From a checkpoint of a small class-conditioned image diffusion model: 12900 steps.
Rows from block 4 of a small class-conditioned image diffusion model, named by matrix and row number. Rows with one number belong to one channel. Each number is 500 + 50 x the weight over its row's rms, rounded and kept within 0 to 999. All counts start at 0. Numbers have three digits each.
After each channel's rows are labels from the 100 images, of 14848 (inputs lightly noised), where the channel reaches its highest value: "top examples" is what is common among them. Only what is clearly more common there than usual is listed. The data: telescope images of galaxies (Galaxy Zoo DECaLS). In brackets: how many of the 100, against the usual share in percent.
# convs0: first 3x3 conv (model.mid.0.convs.0.weight, 256x256x3x3, each kernel summed), inputs 0-127
# convs1: second 3x3 conv (model.mid.0.convs.1.weight, 256x256x3x3, transposed, each kernel summed), outputs 0-127

convs0.51:515500449457563488473459406416496422593570462420563481519537498538453561492474524544591516549461491499456497404404579491500393581533508607483568430506451499436496424436477467529572478518434463456493456481403430427497501494451508435572531492412515516494536495522454555517490516445496522496549454567438521551484454562439474568451656444459510509558511504523437476550447463515511548473470
convs1.51:521552555494537562491535485506486506502461526507469475701549503522491474524458411512435486475407502495522470484466434541505458545551483541515552484517545515525548493579506511573466462567533417532464560517477504515498539526488519448564407490515461517490484488553571600408513523489559563499472440490462470513540541463500429485441579462435472522518519454511517517513503447527527426540500
top examples: roundness: cigar-shaped (35 vs 8.1); edge-on disk: yes (32 vs 5.2)

convs0.174:581547460464492499622467515516498504461468532564473517564497498519499512529513439523540458528540595507463464610455444562501465592534499512523547461531492511535468473538535424544579544531506406417438470558564491526554545510475488592469542454546491611465545475485386516524455503530525471556424466472496489472577504468558593492456454494478467602551468557520516474510498599468563485575512
convs1.174:520526534498506393510466511582492534458471521461498405543493437483466450557482503442481512487525453504468538505526605544469565568405489483378493482461448534504475472440489481565465484505507484573445564425432522442556491472494466367429495465513547441446505563399581490535582541478498483461422531496459552565492465424420475510513498428473548444535551509477464551573589481516536508452538
top examples: bar: no (30 vs 12.9)

convs0.99:532553485509503532453533541472524477538418513366539479511575526458501454432563529519399555492511484482550478446386488528442531478436472465449461475498523473541541525470498544481497546484540521538437422517479538440450446489578517504519599555467508554544514490545483437442519493525494437507473421474464476501525543384530402490569521500615438576587475485482465504397424523581442532420462
convs1.99:431580521514528407539499489423495531485489489604551453491573554464510541503478497410520529555504523490505488483528511562478566505449539543516544512524506579559318505425423473534515445465492396476508472483513453465512491465550442579502518464502496527472461496443503502538404586486492553482487487458527503541573475563524662460441554529503498396444627506522433490522500430495552481501448
top examples: edge-on disk: no (53 vs 24.7); spiral arms: yes (42 vs 18.8)

convs0.124:430467414553558504506430494535506462496518575423491460520504497564397515460479410448552596443501425539515494379452529525536449515519376511426491466487416528526439548436401479465503494441511505487533504493471490474528421487500447498490532498483505433482497512491466470457537513490487383505504467473494495472523549530597632467499445543593504452419520465517478454497575438513583568476483
convs1.124:500614443455410465589531504458527542520502437554482576490466522411584507568549648525429443535509513426459546420548548466495621507552468455537578403447424537509436506555498504515503498538549506650511462479523534501389471506548477483479483392477574550484460460540500493458444515492397515503542518478456486483511510482394460503495495509501529513461442468520509470488490567512450480470461
top examples: roundness: round (59 vs 20.3)

convs0.29:568468539540514459530473483523518531474463459604496515482562358498437475520517525487474458511496456480585464574591497475589501499515591493455384463563536432523487457460476478591477550428438536481508459470563480536499485489497490478460561489505499610399463420464447511553533459471534619566548504400532487521497501437556597582502503505471420505522456501525472430485519537521525548485514
convs1.29:516482502511473479508455532542407490492481436535557537602421495426498579538438561587482575452524539440478465558453511519545486520564445504538547561487476465569534517444456560480484454519513491440460512527420513471492508517492519585574445464495540487493581476548490619530421490554424477582470574504456513466474532487521457504474525574525471541466505542537490480519518531474574492483520
top examples: edge-on disk: no (51 vs 24.7); spiral arms: yes (40 vs 18.8)

convs0.18:591451552600548543476492507538500517551502540511621466507480432482528537578509514477527571415517507478425620570435507573554617577393532573617606564561553529490556585436542594505536516537523463471501552540511459494473437520459568470531425528615481480540506543527504624475520490571506520518551454487432486492574489536470490435551531488508517527468522565520544457570526543516466506515447
convs1.18:567497537457505524551497525438586532554485430443474418600460584473485443501494494505460453532529568436450512562480565511571372439465483477423505485518509486488440450494510527433455543529409383506501528492497495509504611457494587510573513495397519481592403505436552467466567536552538604545485514528548578455470479576562566511511489498478539423469512501473397521525453577564472509554478
top examples: shape: featured or disk (70 vs 30.5); edge-on disk: no (65 vs 24.7); spiral arms: yes (50 vs 18.8)

convs0.89:410454512552504469532493595521437535543465537488543539535477513463536527455601434465481473562504488640417514517473428496494404524526522551573518471539485507481510550509522515431446456461496509507524509407492526525465468441536481538445528519387673504494454469497474525537429465481473516446459485541580504543513495498533488484440469504521456455518495547474484471457614515443484455518479
convs1.89:523527616419494449455520466473452453502573436490580445492476511446442397568451491524509513624386425546452537477564544541524495522541450528598536514446479555491497548525531342507509533544483466579470535472458564482472507482650479421439397487488455504491430455393482471421517530428372520513541505497488536506454425460462462448542506516415468500517554466495466464549590487489600575502562
top examples: edge-on disk: yes (34 vs 5.2); roundness: cigar-shaped (28 vs 8.1)

convs0.242:479548620457475482517440475538436469435503560382531599541508455528447421494528449449474440630482437456485473552597511495526476471519544571514462506530485540544434510481464434485556588531519459463524560436444527518500511408546591471485477578423480454434437443439423463567537508427520598500497472465479476480471361428481442510447568470504513515450505487472473467530478391602464460591548
convs1.242:509517506472437502449592589510540445391486390563456515506463420498553525530559543449507451487455427524469489502503454484511425428546511410453507488486402497544531522435470366478485479452530496529415528529563504516480501520509533453537455471477572583537498556497549361470438466517423445540405518512532606511434482451475553454469439515539451459496536460488548434492457548476439570567481
top examples: edge-on disk: yes (36 vs 5.2)

convs0.178:501462404477566528439477523545549543421510518479426490453513537467459503499444519537537440497435508476538454450466546527530487390511539498524540573601450531447465515501427586445545506613561418465495512530549531546528553425448447445461504471479496511453458490438474445480547557502547514620543552512452454367504390648492534446500446453501563524503526485478484464506431502427457440474485
convs1.178:514487495463480534515514517551410450593455507481556514533527421551601503475451506486489566529542544502562498454512511411486454540366421550456487393573457419476495507545599504511375531502518548521445497470459538496521412534483575612485574455518584446461475577535526582502492526477472449511340439504609594569502621444515451532530410523522550441494522415387553491476554499584497454517522
top examples: bar: no (31 vs 12.9)

convs0.203:471495539457553461527484537576480557524543529504505537447567422475449518426413504480563497500495514498495499660515549492438611489466462498463614484512465495529514530485452519386480505409542498487466497507519488501515514441485534467559478450503571478439600542565531561504475482457477468510524494550491525469523510506472533467501577523487525513487494500537423474491530549585479496477541
convs1.203:585507379562517482512479460422544476462448519505498451611585509462475482419457516488478484537446476517458527598475482537510383473558456474599521437568594513459502448555486424538516474591463454500488551502474564513513495570424472473518400466513520529502438395443536598497579552471484525481509444508460450562497452522480418453461572457475432422478489475446488530576509535590649459462522
top examples: edge-on disk: yes (41 vs 5.2); roundness: cigar-shaped (27 vs 8.1)

convs0.15:431481475452436467440600470488517411500566412460468509488611431438504558524468552527459517475500483538513522390468709510476516571611467493541573524579516401485461533435526460400501523526560426547531497504494627495563497522526495464598499498485640497537515548400532500570504581495468433498495491464612583495481483490488522485485486541474553497402481527537448507496466472537427554517495
convs1.15:498500561503496529463470540590465607459533563462501524501482465486514453512462513472519486501388453498545532509459420487547557513512551445451481534465478482503666542510538482500478477465550605400549557566540468477565458528453533568435563597474505503501440394596411479539496513537524589529480557559530375541492464481405528529528535457519452524515478433575551511467494469562544541440527
top examples: bar: no (31 vs 12.9)

convs0.52:514512545486478443394574473437493540490497497501536463558553400511494534567522503610463535538537448491561381632676465406495435493519518555583511501474511503644434455436552615435445490476440536523474497490626509586363417527458551488470550530550523522486491522510513573517468456517588516504588529493491470519443528473499541538497425492482547492499494530470422571488467536507583559520535
convs1.52:467496460554483490400506461491527526529592484555418501460529506555548505502454450548467494458480561523504486476525452440495555493524502459561499408511446518548610483565452675473481467544478437503497491485539526497571592496515442428531489585519447622473567400513446530510516431508464467474486467509524441411431562523538473460500525471548409461571535527433433390458483441565471518458453
top examples: shape: star or artifact (49 vs 1.3)

convs0.73:474504509562501518497438422457494440512538424524452420512515480436552466451510572413496517546568522552428504474482609561494531469476522471509463659472459468442455544564563466526387456526435492466557497480521493472479525517560392504501461480512531525500568570525483578491472465457550451507521317571657477592526499479549505486535473552527511487410500458425478490498488596530484549477511
convs1.73:465481508481437593529541468498571597485445586477497601553527465567444551510546490579425466463399527422479526455614446510488532562481403559611570428477455507553476507512556463456553442510487540469439500407520479566514521452492492493533548417533427523527458475471401443560610510517447512568513547442351485513508554491470425553436566386440484515619562500553480561421480466505522470450461
top examples: spiral arms: yes (39 vs 18.8)

convs0.246:536518503515533575479467500484533478550446482442540542451555506422495498514564541484482442468529489463449598458552459491487587477431497464570455521532501494421467523540546582527521402475511492539529486430549418533545549530419571490372470579483400566509488483496519455490492489515509549479418581539467493497498459589541420551391511470600488514436512499513484590514506609522472447507414
convs1.246:483457537531492436566537509511490419583510554510464490528487581547498496492536502516504488558470584508526527528572577544463419567459490471527505471489464506429463499485481495523581503485460476359530467469577425457485468428401433591495519430510582528452436576489517450438489518488470512472603450537524533559540483394485487490501503530425614502431502448546606439530530511438433550512569
top examples: spiral arms: yes (41 vs 18.8)

convs0.88:570445542515539503460557497504473574587544506532475521578502541546473422497427434471506489478463498546515468569520471532535461490510464493506485562475430553547673545419497491472492405515493414482560510504404482391435562458577398491511544536599489501472544565516493452440469502502431439462562410499497447586479474529657539546475500554479518504516477439486386437535480489479503538467378
convs1.88:509512508479443452459532423477464502519490421440531457446440525434514564492500521518439553511462615389481543578512549490529485464493517465412527513482546440540282494529553441538472453490507627509490476524560487645487457474505589548496569467532541572536428433471480529510498465641580569484500564500492576491447507509393513464548572462483453457461503537423523522588476539538492492522585
top examples: spiral arms: yes (41 vs 18.8)

convs0.199:465600443428484448471416542454536525508610435504554516543475540561576507475544449514553490508559442529469484513516459434497514488569521420607586501482452489565416503506505616455530459590503546597526508538461481494613456469474502505528435448481481433471560538494443459449437408541526561452500402474521542589569426597445545516493387493526544411540514509434584476466444536501577477444504
convs1.199:476486546488423544501479411520391449518471559487470506502515413440546562510477571594484486521481541480543552554529536503528547532559459460479499369476448511421590526447506497544528542490500500483611419515529458545480542476493492497538572536509473540484517334535537499548561465548496498494551545519486531459469496467622531567442471551544473497487595565501489462407481446438489498578480
top examples: edge-on disk: no (50 vs 24.7)

convs0.217:569588477506492472486470541433446520540453499529494472493529532480501507678591481544557441518500473481486496683549505472515392456606470534474637496472511503463472468462575495517483492442549466500488541523470540558499513546580491497474505517569555499440466497560452477642519503529505503498495468528566506521501534415438465676535499487552428501520503462476468597564508477472432524450451
convs1.217:479444565550472515504481479544538494438396555419560458539529524541472430626464491528547436489529423541500516566528520445513586583449495510585493515522500495537474577450460413523450503558459516509456491510499534563444547532495580544498427505525405476498543522553449575512506466467450531555558555518484485545489434502470481596495418478406517456468457512498446492399585584514525559553577
top examples: roundness: cigar-shaped (30 vs 8.1)

convs0.184:435452437513508535626455453506606481449488466472509547480521493522528513527522439544528479440563517518468526473532537559538460506462508499487538546598486481575487455586527538445487427511447489530433468637483527506538508489517533539532463523497525530512520538432510421519482623503570431506515475512577539454525475605501588513472587448539455458440516488493474493466476537464451453440549
convs1.184:541496453497580430443453528450534536442477470539547508456470491425524494520499541459555517583459472553541534527473528483426526521466513486508422468472557552470529511496480479485430504476555576519547461484482566480401516475425452447499537549458484509488465551495550521551540523442531564499597525500562514493517515432502445486500405571507428437437423521499485508526479495500531479536451
top examples: merging: merger (26 vs 2)

convs0.186:557524427513494535538459503468476569530462544488454604478475533474492504476501456445460521456507527558472557466442496481511537569423497491525529564459524505535455426419481525498529566596555607515459536467579506483499488480439499619522443565605460511505540515459498564548532496480507452472427413535526582530397451469444568440539466538472411508430434471467497427488548550444556513555516
convs1.186:459530508505450516416518486520469545532488524394473459617510587432497411517493564446490529511473469563464499437534487513472481506495475551484436497527480419497608469607501509601520484450484415426498471389524549562622607551528472491501581394471523467543503418461567447482478574649474501477454500555507466512537459592502369526536553453414517616516511443480534507582470545518505467443455
top examples: edge-on disk: no (54 vs 24.7); spiral winding: tight (25 vs 6.8)

convs0.182:431528545502448498466548556518501483499495490448437495480439515433423489550553464473569475510459530426525470435567594442552367466582461567502527481633541499557526522488515534548471563449517531503572513460532465493509536506549444506464423480559552460494478534557619558477536545469511498446478477493526523477462496498476535537536480524554494454501447524521453509517705531446502677502488
convs1.182:473458440540466435484544373472480446600511480438498486564494461423533499555393414448445471526487447481516542445473491522590493468600513521576478482524439451457397572469478431555413537547412533520512493433502455538546475484630535623563518540450523502506521511488542465552459504501513499433440494497432540521548501501570544586550529496544519510428419485532536516512530433496496629612457
top examples: shape: featured or disk (63 vs 30.5); edge-on disk: yes (52 vs 5.2); roundness: cigar-shaped (26 vs 8.1)

convs0.30:501479398536504560550535548505422470547484462495406497548457480535520515417546457440574528429459469415515453465476621472578567536463573553531513547505557570510472477484514516550524506445458440443445498469461491449480523485369534466580413496494579501471537484547549612569464476475486571564600525486524445514423531412488468519477557520503504556549471602484539564505430572500464494554494
convs1.30:512453421622534478555512497528519464511330585391517488493493541463509450492565495484531489520547545476475544532501439457509415507515466470495480585512484511437667433544571536514496502503619574564467478555438450560485581560456556552486483560478494511453531559488530512495626558520536454405468411476493616530501475448542469438470395511558468495430519478510500485534490580533527484510520
top examples: roundness: cigar-shaped (36 vs 8.1)

convs0.166:528479532543493492421556506546466455486493512397470439502452500534451454433518473451473472439507564536424514444464552424480480520508498492437481534523548523552457479607513487535562476470491547472480552363542532510548533483424543478495495478567517583463483501365521582487483534487580584544502486450471477488632522502507445513479618457476506548538443481514476560488464604524426444526521
convs1.166:534486527537463466543485496372549467446482494599533587495449472435565531516482455471456489510552498459485452483459484480539594455501514510481532522449451415530573489559505460513519518467587532532551530494490519508474393601528489516478438563512472543532517593473496466493564483373462437485493425440484541445401481503499549465512472424518482575477583471580447498441530574518468508523495
top examples: shape: featured or disk (73 vs 30.5); edge-on disk: no (71 vs 24.7); spiral arms: yes (56 vs 18.8)

convs0.241:525469461533546470410420549495540574619469543469522507537412525536491562543512459477467529486485461522437536522438456460541425440540463542390500537516415583499544671444399468484474533458559486530490440499453527491560477459503484438487579539539451377515552555548557424476496574535470451586472539513426515616538521507479474461533616605520492524438472448540527500416569439513508475561484
convs1.241:495488530460503513521467540503511477456587457485479533517477460312497451482492513519544468434439542463457504477514566473448515462492439497500472470507535439413320480518521542428498465559470514616491553498541467458486504451560517449529429570515576476496446487421445556515571418535381476424535456491547499519447483546535433486499449471482533510532609487516484464553509550509585515491530
top examples: roundness: round (45 vs 20.3)

convs0.250:504515586496535365485527547474493472448513460537535503508457455528517448502480465562550442514475376484450596413522582458520474494533442446398473515560486505578532554506539484499436540509510492495534512498519587493563525450444458414475478427532452419446381486456440496507437546522516548540492480522513513547520477496523514590472489545478458496452583360408428482550565494480476465492473
convs1.250:522423568514533550446509455476507491452428413543524559496486433420408486478506547413484542495494437483651520537452533419462503382448521608458488550505516529497458487495421519407485499514472411517454518514458532501550519554493533535537534617524465538478490617499479577574473545496522434495470499473435493504571497473436399493560466586516483554528515422455518476484493500454511477523448
top examples: shape: featured or disk (70 vs 30.5); edge-on disk: no (52 vs 24.7); bar: no (32 vs 12.9)

convs0.113:548539580452519498525557493531479500505471494463525555519514483501420478584481468508478432465545425438524532675428525493495422488627535439511498514486455498470437491512486619504474476497463530518542471503584387538435502527478497460594495462477486432622547518591518336571468501458482572528465479470572500518504466521478561599477406500539471480539511516532526531416449418426459661581498
convs1.113:520487379583498452494526449423486491506525587483570508506538420509584509522393466463461463445495431501461488578463483544525513506469540467549476424478536578511403542523453451425550429508498545517441484470517456545448499469550549510460386471507496513532529471472482578591609472523413448507506552486455427497521505500555488617555463476441499501536522566440480480557552535590561582507420
top examples: roundness: cigar-shaped (47 vs 8.1); edge-on disk: yes (46 vs 5.2)

convs0.187:551433493475499512525491569469553524465540472459558429506514465634523557468512493548597403559575499519585494577546418478488488475514508508487458482466639521676422435512500630524546489565479591532482502495461475488492438594491487536507507529477534531526502466555474498504507424527454602458479539468484469407501397494434551523377509483529491482557487566488485531409424439498525505543469
convs1.187:446526466563500529533543493524431511479550540550490586452496502512565494467461374546453480519535539465454465499579456523505551390549525502623429413501430446495607496486461615433430472438456330442498484485563470470416637415560508450529592482545480484530557438509435562515487476528518444518572492517466487434448577546588558440536525462499498490582499513569473430552529471496569527586517
top examples: shape: star or artifact (32 vs 1.3)

convs0.147:647444511486466502527484540508501591412478491439505369531465499494516524530504542518463596553490508512496467460533513488497625579469470429492418542519485507497442499469505447455471507524485563491449491547487414539426536440562609450424446492515503514422521511522557560557572500484476606599505622449461533448509522506532468474489599515604496457460459550539605415561582613540427428467459
convs1.147:485586558544483461444489508479575539472398483486517551474455509498576517540555552499514440517487584511485532539470510516509466487533539527448529533434525474562508578492466507493516449570521501454409470531501523439605471486495567565488491489485465506516461539474546464429525537553451414571454485461514601540480466372583506478507469517421507465464520453435462492522478527428377462484561
top examples: shape: featured or disk (91 vs 30.5); edge-on disk: no (90 vs 24.7); spiral arms: yes (82 vs 18.8)

convs0.201:591451477538511573514545464500417525423439407497558472550405472558462582475469515467546540485430509442498499571496438556534536475556483513559527518518575531366482433462514535558542465497456534536498398451525477520525530496473532579614386460569495452462485476559568566563548439590495558536505443493504595578530534465463475490490539520484476467505449576532529482528410531494419482552511
convs1.201:499528464495490508488458493537557467435424615477414589483466504551542370471521558596445464484564495452445570431527512556437459465493574550450452447533497453541525420509550489515505526502531549445448505561517438515411563546479524438462493411463502533479520501518485436469435510533511487432605500445514547491480503538583638541535500437560510504439567463531532482576510518458540495487584
top examples: shape: featured or disk (73 vs 30.5); edge-on disk: no (66 vs 24.7); spiral arms: yes (50 vs 18.8)

convs0.77:404509569490614514596515469616401465492424542487480521474518538614504539476458447420483607500477456462493486442459509497534543649522462429441535459585407523514519469501504505437499516453525540441578481524497453495497481523529427440436501513478484505455519477490495546524507531411529558521559557470407505477441497405463550574571514437450474507574509468565476494499473515587535543580541
convs1.77:574517477522449417524458546453563447456401574524508528571443513510466468482538584425527479412451581488605505541495490504463433523519603521479564473532513395539509468448472452569510502549515541485571556566562487439536506456493386581577461510449498583513434473486464504525481504564434512464431467579487620472484522453494444541537516436494490378430493506483451491540476466538536425479541
top examples: shape: featured or disk (75 vs 30.5); edge-on disk: no (60 vs 24.7)