Rows from block 4 of a small class-conditioned image diffusion model, named by matrix and row number. Rows with one number belong to one channel. Each number is 500 + 40 x the weight over its row's rms, rounded and kept within 0 to 999. All counts start at 0. Numbers have three digits each.
After each channel's rows are labels from the 100 images, of 14848 (inputs lightly noised), where the channel reaches its highest value: "top examples" is what is common among them; "patch colour" is the nearest of a few named colours to the mean colour under the peak. Only what is clearly more common there than usual is listed. The data: telescope images of galaxies (Galaxy Zoo DECaLS).
# convs0: first 3x3 conv (model.mid.0.convs.0.weight, 256x256x3x3, each kernel summed), inputs 128-255
# convs1: second 3x3 conv (model.mid.0.convs.1.weight, 256x256x3x3, transposed, each kernel summed), outputs 128-255

convs0.124:523415474530438543506567476531536445539449446472496497506506473463506498620495480494431492471441591489444537477552482564438536455492459465467407494505503555506459528523498470562421533533528463439530476473493440496510521460486498527470410514441511557476524498548520445456536588490506424511479539544453519530465513465488466515531520518552533451487520455463523438562450456521487410551469
convs1.124:591473433505534492532410498512511566476469509515419504441497504526455479489508501467481552517536447500493535530412541509520497463451460510504518391450455445446432501471476508451541514505492536534454551508431559480506494529465495472490520526477526510526570450462470521418567415483540558589531538566497539426515505476520523492483527569467513485507476467452451565514454496435451489521492
top examples: roundness: round
patch colour: brown

convs0.139:552546461496543564487515475532519417530505481500535482575457487490481487549498430542438501436471457480535554534510466515571499481470523391520522544526503528516521454567525557454524496515535468552429495505486539551491496467522534548478563519463470522538502549530437465575505478574477539511516474460471428563501405607495433464520473482534485558480510479462459553543470478563513444470552
convs1.139:502493543513484519516555519555535515486460529398511489526492493490431525461555492504555545501491486513470508456551507508478491530507524528516569526417550486490487521450572574521482440565481491393493583580472523449490497499523501452479481534532468481469518444471520563501478516466499475506585498493474495573481498550424534549502467511483544549420511491639533591522457525454532476572488
top examples: merging: merger
patch colour: grey

convs0.98:443513529535525506537421469497467554454557499532534526459503545486531448504463529476503441534498500457532347470509528530579510477446494557492469412517497487503516481510553497530528571412500422498442493434470440532533509483484480491527457492434495451477511539523491485498527447525502513589535474515533420545515495427500496530502528549507503483564459462506550509498487496527540605510465
convs1.98:481557467514513543485540526487507465501547511586490472450543485519514506506519524447561529536481502548559528414508443486429537525496454457496523500584482536465525485543514540457556564511542429400473508529468544473477492467548499450449477460511562466460497492535517519456516502467494576460517496512520508435528524562529539453458439382498500474504496538440475469468505469514476485420541
top examples: roundness: cigar-shaped
patch colour: grey; brown

convs0.166:477506502561453439564473509501524416545519551509469482519484516437475581448537440466485552549361483500518476460449515477506471562450514568529521470483522455537475520509460517498432470454500512589485563479508504495466554480472478488495485605545498476521480533451455505525558561528471471509531533454520543496500536597415505447501448518431465473468584478566534537483512582553510529484559
convs1.166:522476518555478464480471522518410473511473537512487468548576472524510440527512525528479526501467533533531474471513515525557607466535484489536536508511508483491477481530478455545524587460542502448513430534509511519529461500478448566508488533442447529453555497513473513425441451489476480612455446502552482459515479508460557609493571485513517429519462547284499501505503499481521470546506
top examples: shape: featured or disk; edge-on disk: no; spiral arms: yes
patch colour: brown; grey

convs0.178:547474514560507465427463522470450438504547541516483478465513544463446496433387555509525530550497472487553497453528485486415472427510530525569504621481458488541454530442530503487443479540489453480498497442456511518481565466468493564514482477459559497470541464476510481467584428486460484529464524534500455540456467498506523467476433415528510477464516503491465483423471544412508462494475
convs1.178:493498469440519507514486548513459521492483505514520503557492467561497560469536487502492429484534525522508478571507530529488502484474513514525460385470485465528471497556529418481523482503463485508516516511516559498475494495537516499425482538557515521519470485469454517508446539540483511536492551471393575475597449477519499533500534531466410530511526567484528521552459503536520519541563
top examples: bar: no
patch colour: brown

convs0.54:500547571466528471463480454559496482522472478491514481434431469528507499506423553526552506487545508463507474554495478483483459537454505517488535514540507506537438445462481494531546476590515448524519419494473557517500446486491403449478502469518443505436471480506500420529490451517483421545493457464471541441466471396452508532435569461504467587561564549571525467480551457503508431550449
convs1.54:513449449530423540516429467514529562406493463516499496408461523446469567467489510530447581487515394488454512482552510466554563465554520502500428493535505522539587583483522438465529493494495457554440494570521477507462525456481603528483584441459505488461409500552534536460571461501492545526461471457478493503603575489485483397512529493485491473446456455516413486491601498446510481468500
top examples: edge-on disk: no; spiral arms: yes
patch colour: brown; grey

convs0.78:491531512489517494555488487511555490568426560584499502502493496490451547479459539523509503583512520495487562515474526478500487473494507565543481507550521547477453502455479500468428451497429557578507415484501462519446464586484469501535466527528532530534463485495506502552567557473486522497492534509524501456467490575384498493456538473494487464439445514482506446590528516485489559601481
convs1.78:518507478525572459528516473521501491482454539531460497523509434477474461522494498423512555520522468462532493536498538441582391440523520472485547463502510520434519552468421464479453511517541530450451483529524552490470500452493544492552520551507492519524489545504521495507476548549497486464531534551581530433502515457513496454545591500509502464535384459397521547510484493435407531429507
top examples: edge-on disk: no; shape: featured or disk; spiral arms: yes
patch colour: grey; brown

convs0.66:441543487470540565607521519530503543554512506520533504494541525490492467528539555538511512527615473573514513524531463456483513519519593499539449486490501504485490574533502516531485495508537488429515516507542500538531534467421448550516536481495493598456485462603514464502462549519556595551521516517538519474527609498525487519446562519490535453478482471547457453465532590498509576539483
convs1.66:421513543452500558536574501478478514504503464508517526506504514494521474517505516482451466469516535496526507512510555464528455527528498486468442458457486482541508501509473418524502496531412530501524489489574483473500521517500460520478497522547563462506436498509497472495487556530636529454439467514505466517485428536530474532531502573475414476488521437484440451455445585461557425555515
top examples: shape: featured or disk; edge-on disk: no; spiral arms: yes
patch colour: grey

convs0.114:509466550505464554469538532478537550489449581445539473527478463516446562492444594588522520529527426524489508505542483490518464482542482524482445458487510524514485541454487487455487492558451510596452492517486495510359431488485494533493419456512435516472491474520575464526506470486509469525435480447512505474509547434386509534508558493479500463482488518553498504529425457486488460607433
convs1.114:575498470493481442525425420513491487523474451598545502464531462504537485470535485556515487506524511517508490481448522424504486521563460470558497525413503512516487566411464443431432536552544550531488504521463528445494490554489487442496490540509475477505486526569449537501521494531524453506493552527538457478562511440398508509514480435540452547548431477358436505543487538431483514460530
top examples: edge-on disk: no; spiral arms: yes; bar: no
patch colour: grey

convs0.76:546553425507490471485448485522457547471471499550532515604454510551546580514469514479500489474470448466511495518577553526457565516467484671466512475468454440489500494451469461441509525569513486472544536496554530486491516463509527529583506470492466415475511495458480531463576468453520488480541497489566525543471523548621465473484469437502477529486563487407510491502459467491523516515558
convs1.76:451526569553516523447478535495499520496523497500494540470479531460479483522438525533473469496488531558481496508494511510543447484417476356527504589503567546481500540495519495443519553529506461510507454530525567474438496527593515534430426516521438512542520485505509463521485549486496470522516473543442432488456539437452519508477512513501517586451502581506515532546534504509516440599464
top examples: merging: merger
patch colour: grey

convs0.77:496544502566487483447525454490468492513482468459470564499490459448497510483530508495439499487504495482465470482567477519450536451472461537507590473451506473474546453502523466442586420397494595499513465535494534463537515573457585475461508484489573463519438521501497520488462482543577465547477522466487488511527534564483567549481563498553447399486464437475473518492456492506478447546555
convs1.77:530559494517560503489479564517544561493460579558543515498500439484483508567489442538574507485522485547414474534514506447535480462467535469529457420504489559478501509447581435435423528465486539482468503489481485500491500492457471453479524574498514499430498517494452434508584504446506485529429539448509518495446518521504446507589479483424522490527490467632567486489517544494503511503491
top examples: shape: featured or disk; edge-on disk: no
patch colour: grey

convs0.240:488519567575497542513473478499513478529539435417544506471536517490519503476560607535499521560503505500472477547509500559600550476509522582478583492500532511523496427528456449482511466473485509450485537602430539537547450466543490408496483525512534485570461501450480463453456481511505479462521430512567564509542553579482486475518468477508481437511425404432494535534478478482519540549499
convs1.240:492504428499489454478536535466517534516466510501473439530485438518415564514486479470519479507494480462582536555527517447444434509494504430510440523494460502513532580409559471497482506453546487512504533530523439475536577561482517469504537486515518437474496510521465548464564505552481522541455508489447509582513556569510484529481445516478496470554527441581443522473504553419487485482539
top examples: roundness: cigar-shaped; edge-on disk: yes
patch colour: grey

convs0.251:383584500521456457580485501536480508573586510535509516552476542546510451522563482548488445454410479530468408496469508508571495532506508470527540519488433451495460470516567484519525497474520528483537553527484510421484507512489494459458483459496436531499444446462553505412467501469526587462505532477514513515487484639535550510456465527454533480487503483518425461501512511506519525513451
convs1.251:516517430500570441507536501437503529503565562432456482448478496515515488593500548472488540462524482566529468515486562497471493570516507468472575533444512547433518450451520504500562470520423457467490481502600494486421535501551457519505522519503520469526562514509521541495427574567516565456487538473509534492429526543465430515440516523527448451433382478480562527532454477512557539500484
top examples: roundness: round
patch colour: grey

convs0.15:482444538534528512510450414499475531492562438527506530459480536524482434478504504437447513494534478545549484532482561437499564508486515460530557552481529502464543532501540479470420552495559439488542536539498527468516433453499485565470446450515452447527461493518505516509518481586563462517451501500571520548438506483451500452490532492505507438516488511511565478548519516466486506542450
convs1.15:515540505526431539515504471512565503521499538536508459535539508438514645511522484470509463480478486492552489512562393572493502477470456500495454408524491512526502504404430537483510438458472500547479494491496481498570531558562535490486497526510488467441455421456535541518498525474513431507481452570527410508446512418506459540483484459477401519484528486505477469497518470540494515450579
top examples: bar: no
patch colour: brown

convs0.113:524492505456565515460499499501516504537409491529514532551465510471480524435492412445542565480528453494550511521525485516415519492476590474490542552523556521557524510535455509447519476485495435516491508488544513507497536554533460535439496557496427537531477457519478471490549463522516483566457523530550491518499503473507492518485628483561527498471479550532464451531536511487475471530541
convs1.113:441532492564473546481455479491488511462525491495422521516455528514496535478534511466456579616470461571550478459509530493530497509513514502496465509517443441486470529474429561504537487494509469495479541465491570475396569434491477432529509496544449481574575490553526493473465450509460513471548461483537511522436495480433451481458630457493503445540477513514473477418484539526447504430522
top examples: roundness: cigar-shaped; edge-on disk: yes
patch colour: grey; brown

convs0.86:512545510465539522424583503513461517496476522446511497443490581533459505482526532503476489525483512512551430533547501488557490572484616486451530505502481490472462439489543514509553547488480508522462482527526513470534581527508480462487498481501507527545458516416470514416453503549586550462495415481429551535474463483487496459496494477493494566530483485544580555455494531519490571523507
convs1.86:521468495521418503472566546414433485552469485462548530528461496474577535545490485537524525571430408462503402490468466455443479547460504494553478550559480471551446483547538545474491492479522470527569470524540519484444496551500511537542482453474465521481442573439549475507539485516463507487460505499471523541543481545476507480468429568504488504429484593511428458542567597500525456538551
top examples: shape: featured or disk; edge-on disk: no; spiral arms: yes
patch colour: grey

convs0.184:563562525394521515497522492535572508491506531492494441546447543509544569473523519431503517555425474432595496472484493491501508478505518547523581553536522447454473505514547543503430451511506444487546499481542522493540551483479515501461459449501593511506505489506434535510464487476425503505575527471487597510583485493535456449474506442517432561525379551500451441462504459433486542388538
convs1.184:448428441616566562486449503505494510477434496539450606530529481479557462508474497580514435544525439492467476625517489513512497478410431407468453553481474518508541435500494469477657533502526506506545464555512442484524520543535528542481484513532512519518422472438544482488536463495531495521509459550460437500441496395580493512497432518443563474503541498410457505492457505531531530565470
top examples: merging: merger
patch colour: brown

convs0.10:446480485459455454468476541505478525497468469508485535583528537462524562487486484470442569479443500452483537567486510538499546527493458470484506587499590557559511446604484508493571492495470387553515495527513491519484525446438501495551481470461542517529434522549504539559482496463508524534555456521501576512579479513500441499493468452457473487484523426535487539529476480499500526446484
convs1.10:468548456556502504551430530499515572496437451518453498462550544528508515444448433561551459441495454538513528501514511515539500466461515438508546543510509492490570535526539523504535556473554423516516570449584525489541503545476571517448469493432493501436467494476502527522469512539541476447530418472465376594526508420515503517508463504496588550498578530389498538493523453541569524489476
top examples: merging: merger; edge-on disk: no; bar: no
patch colour: brown; grey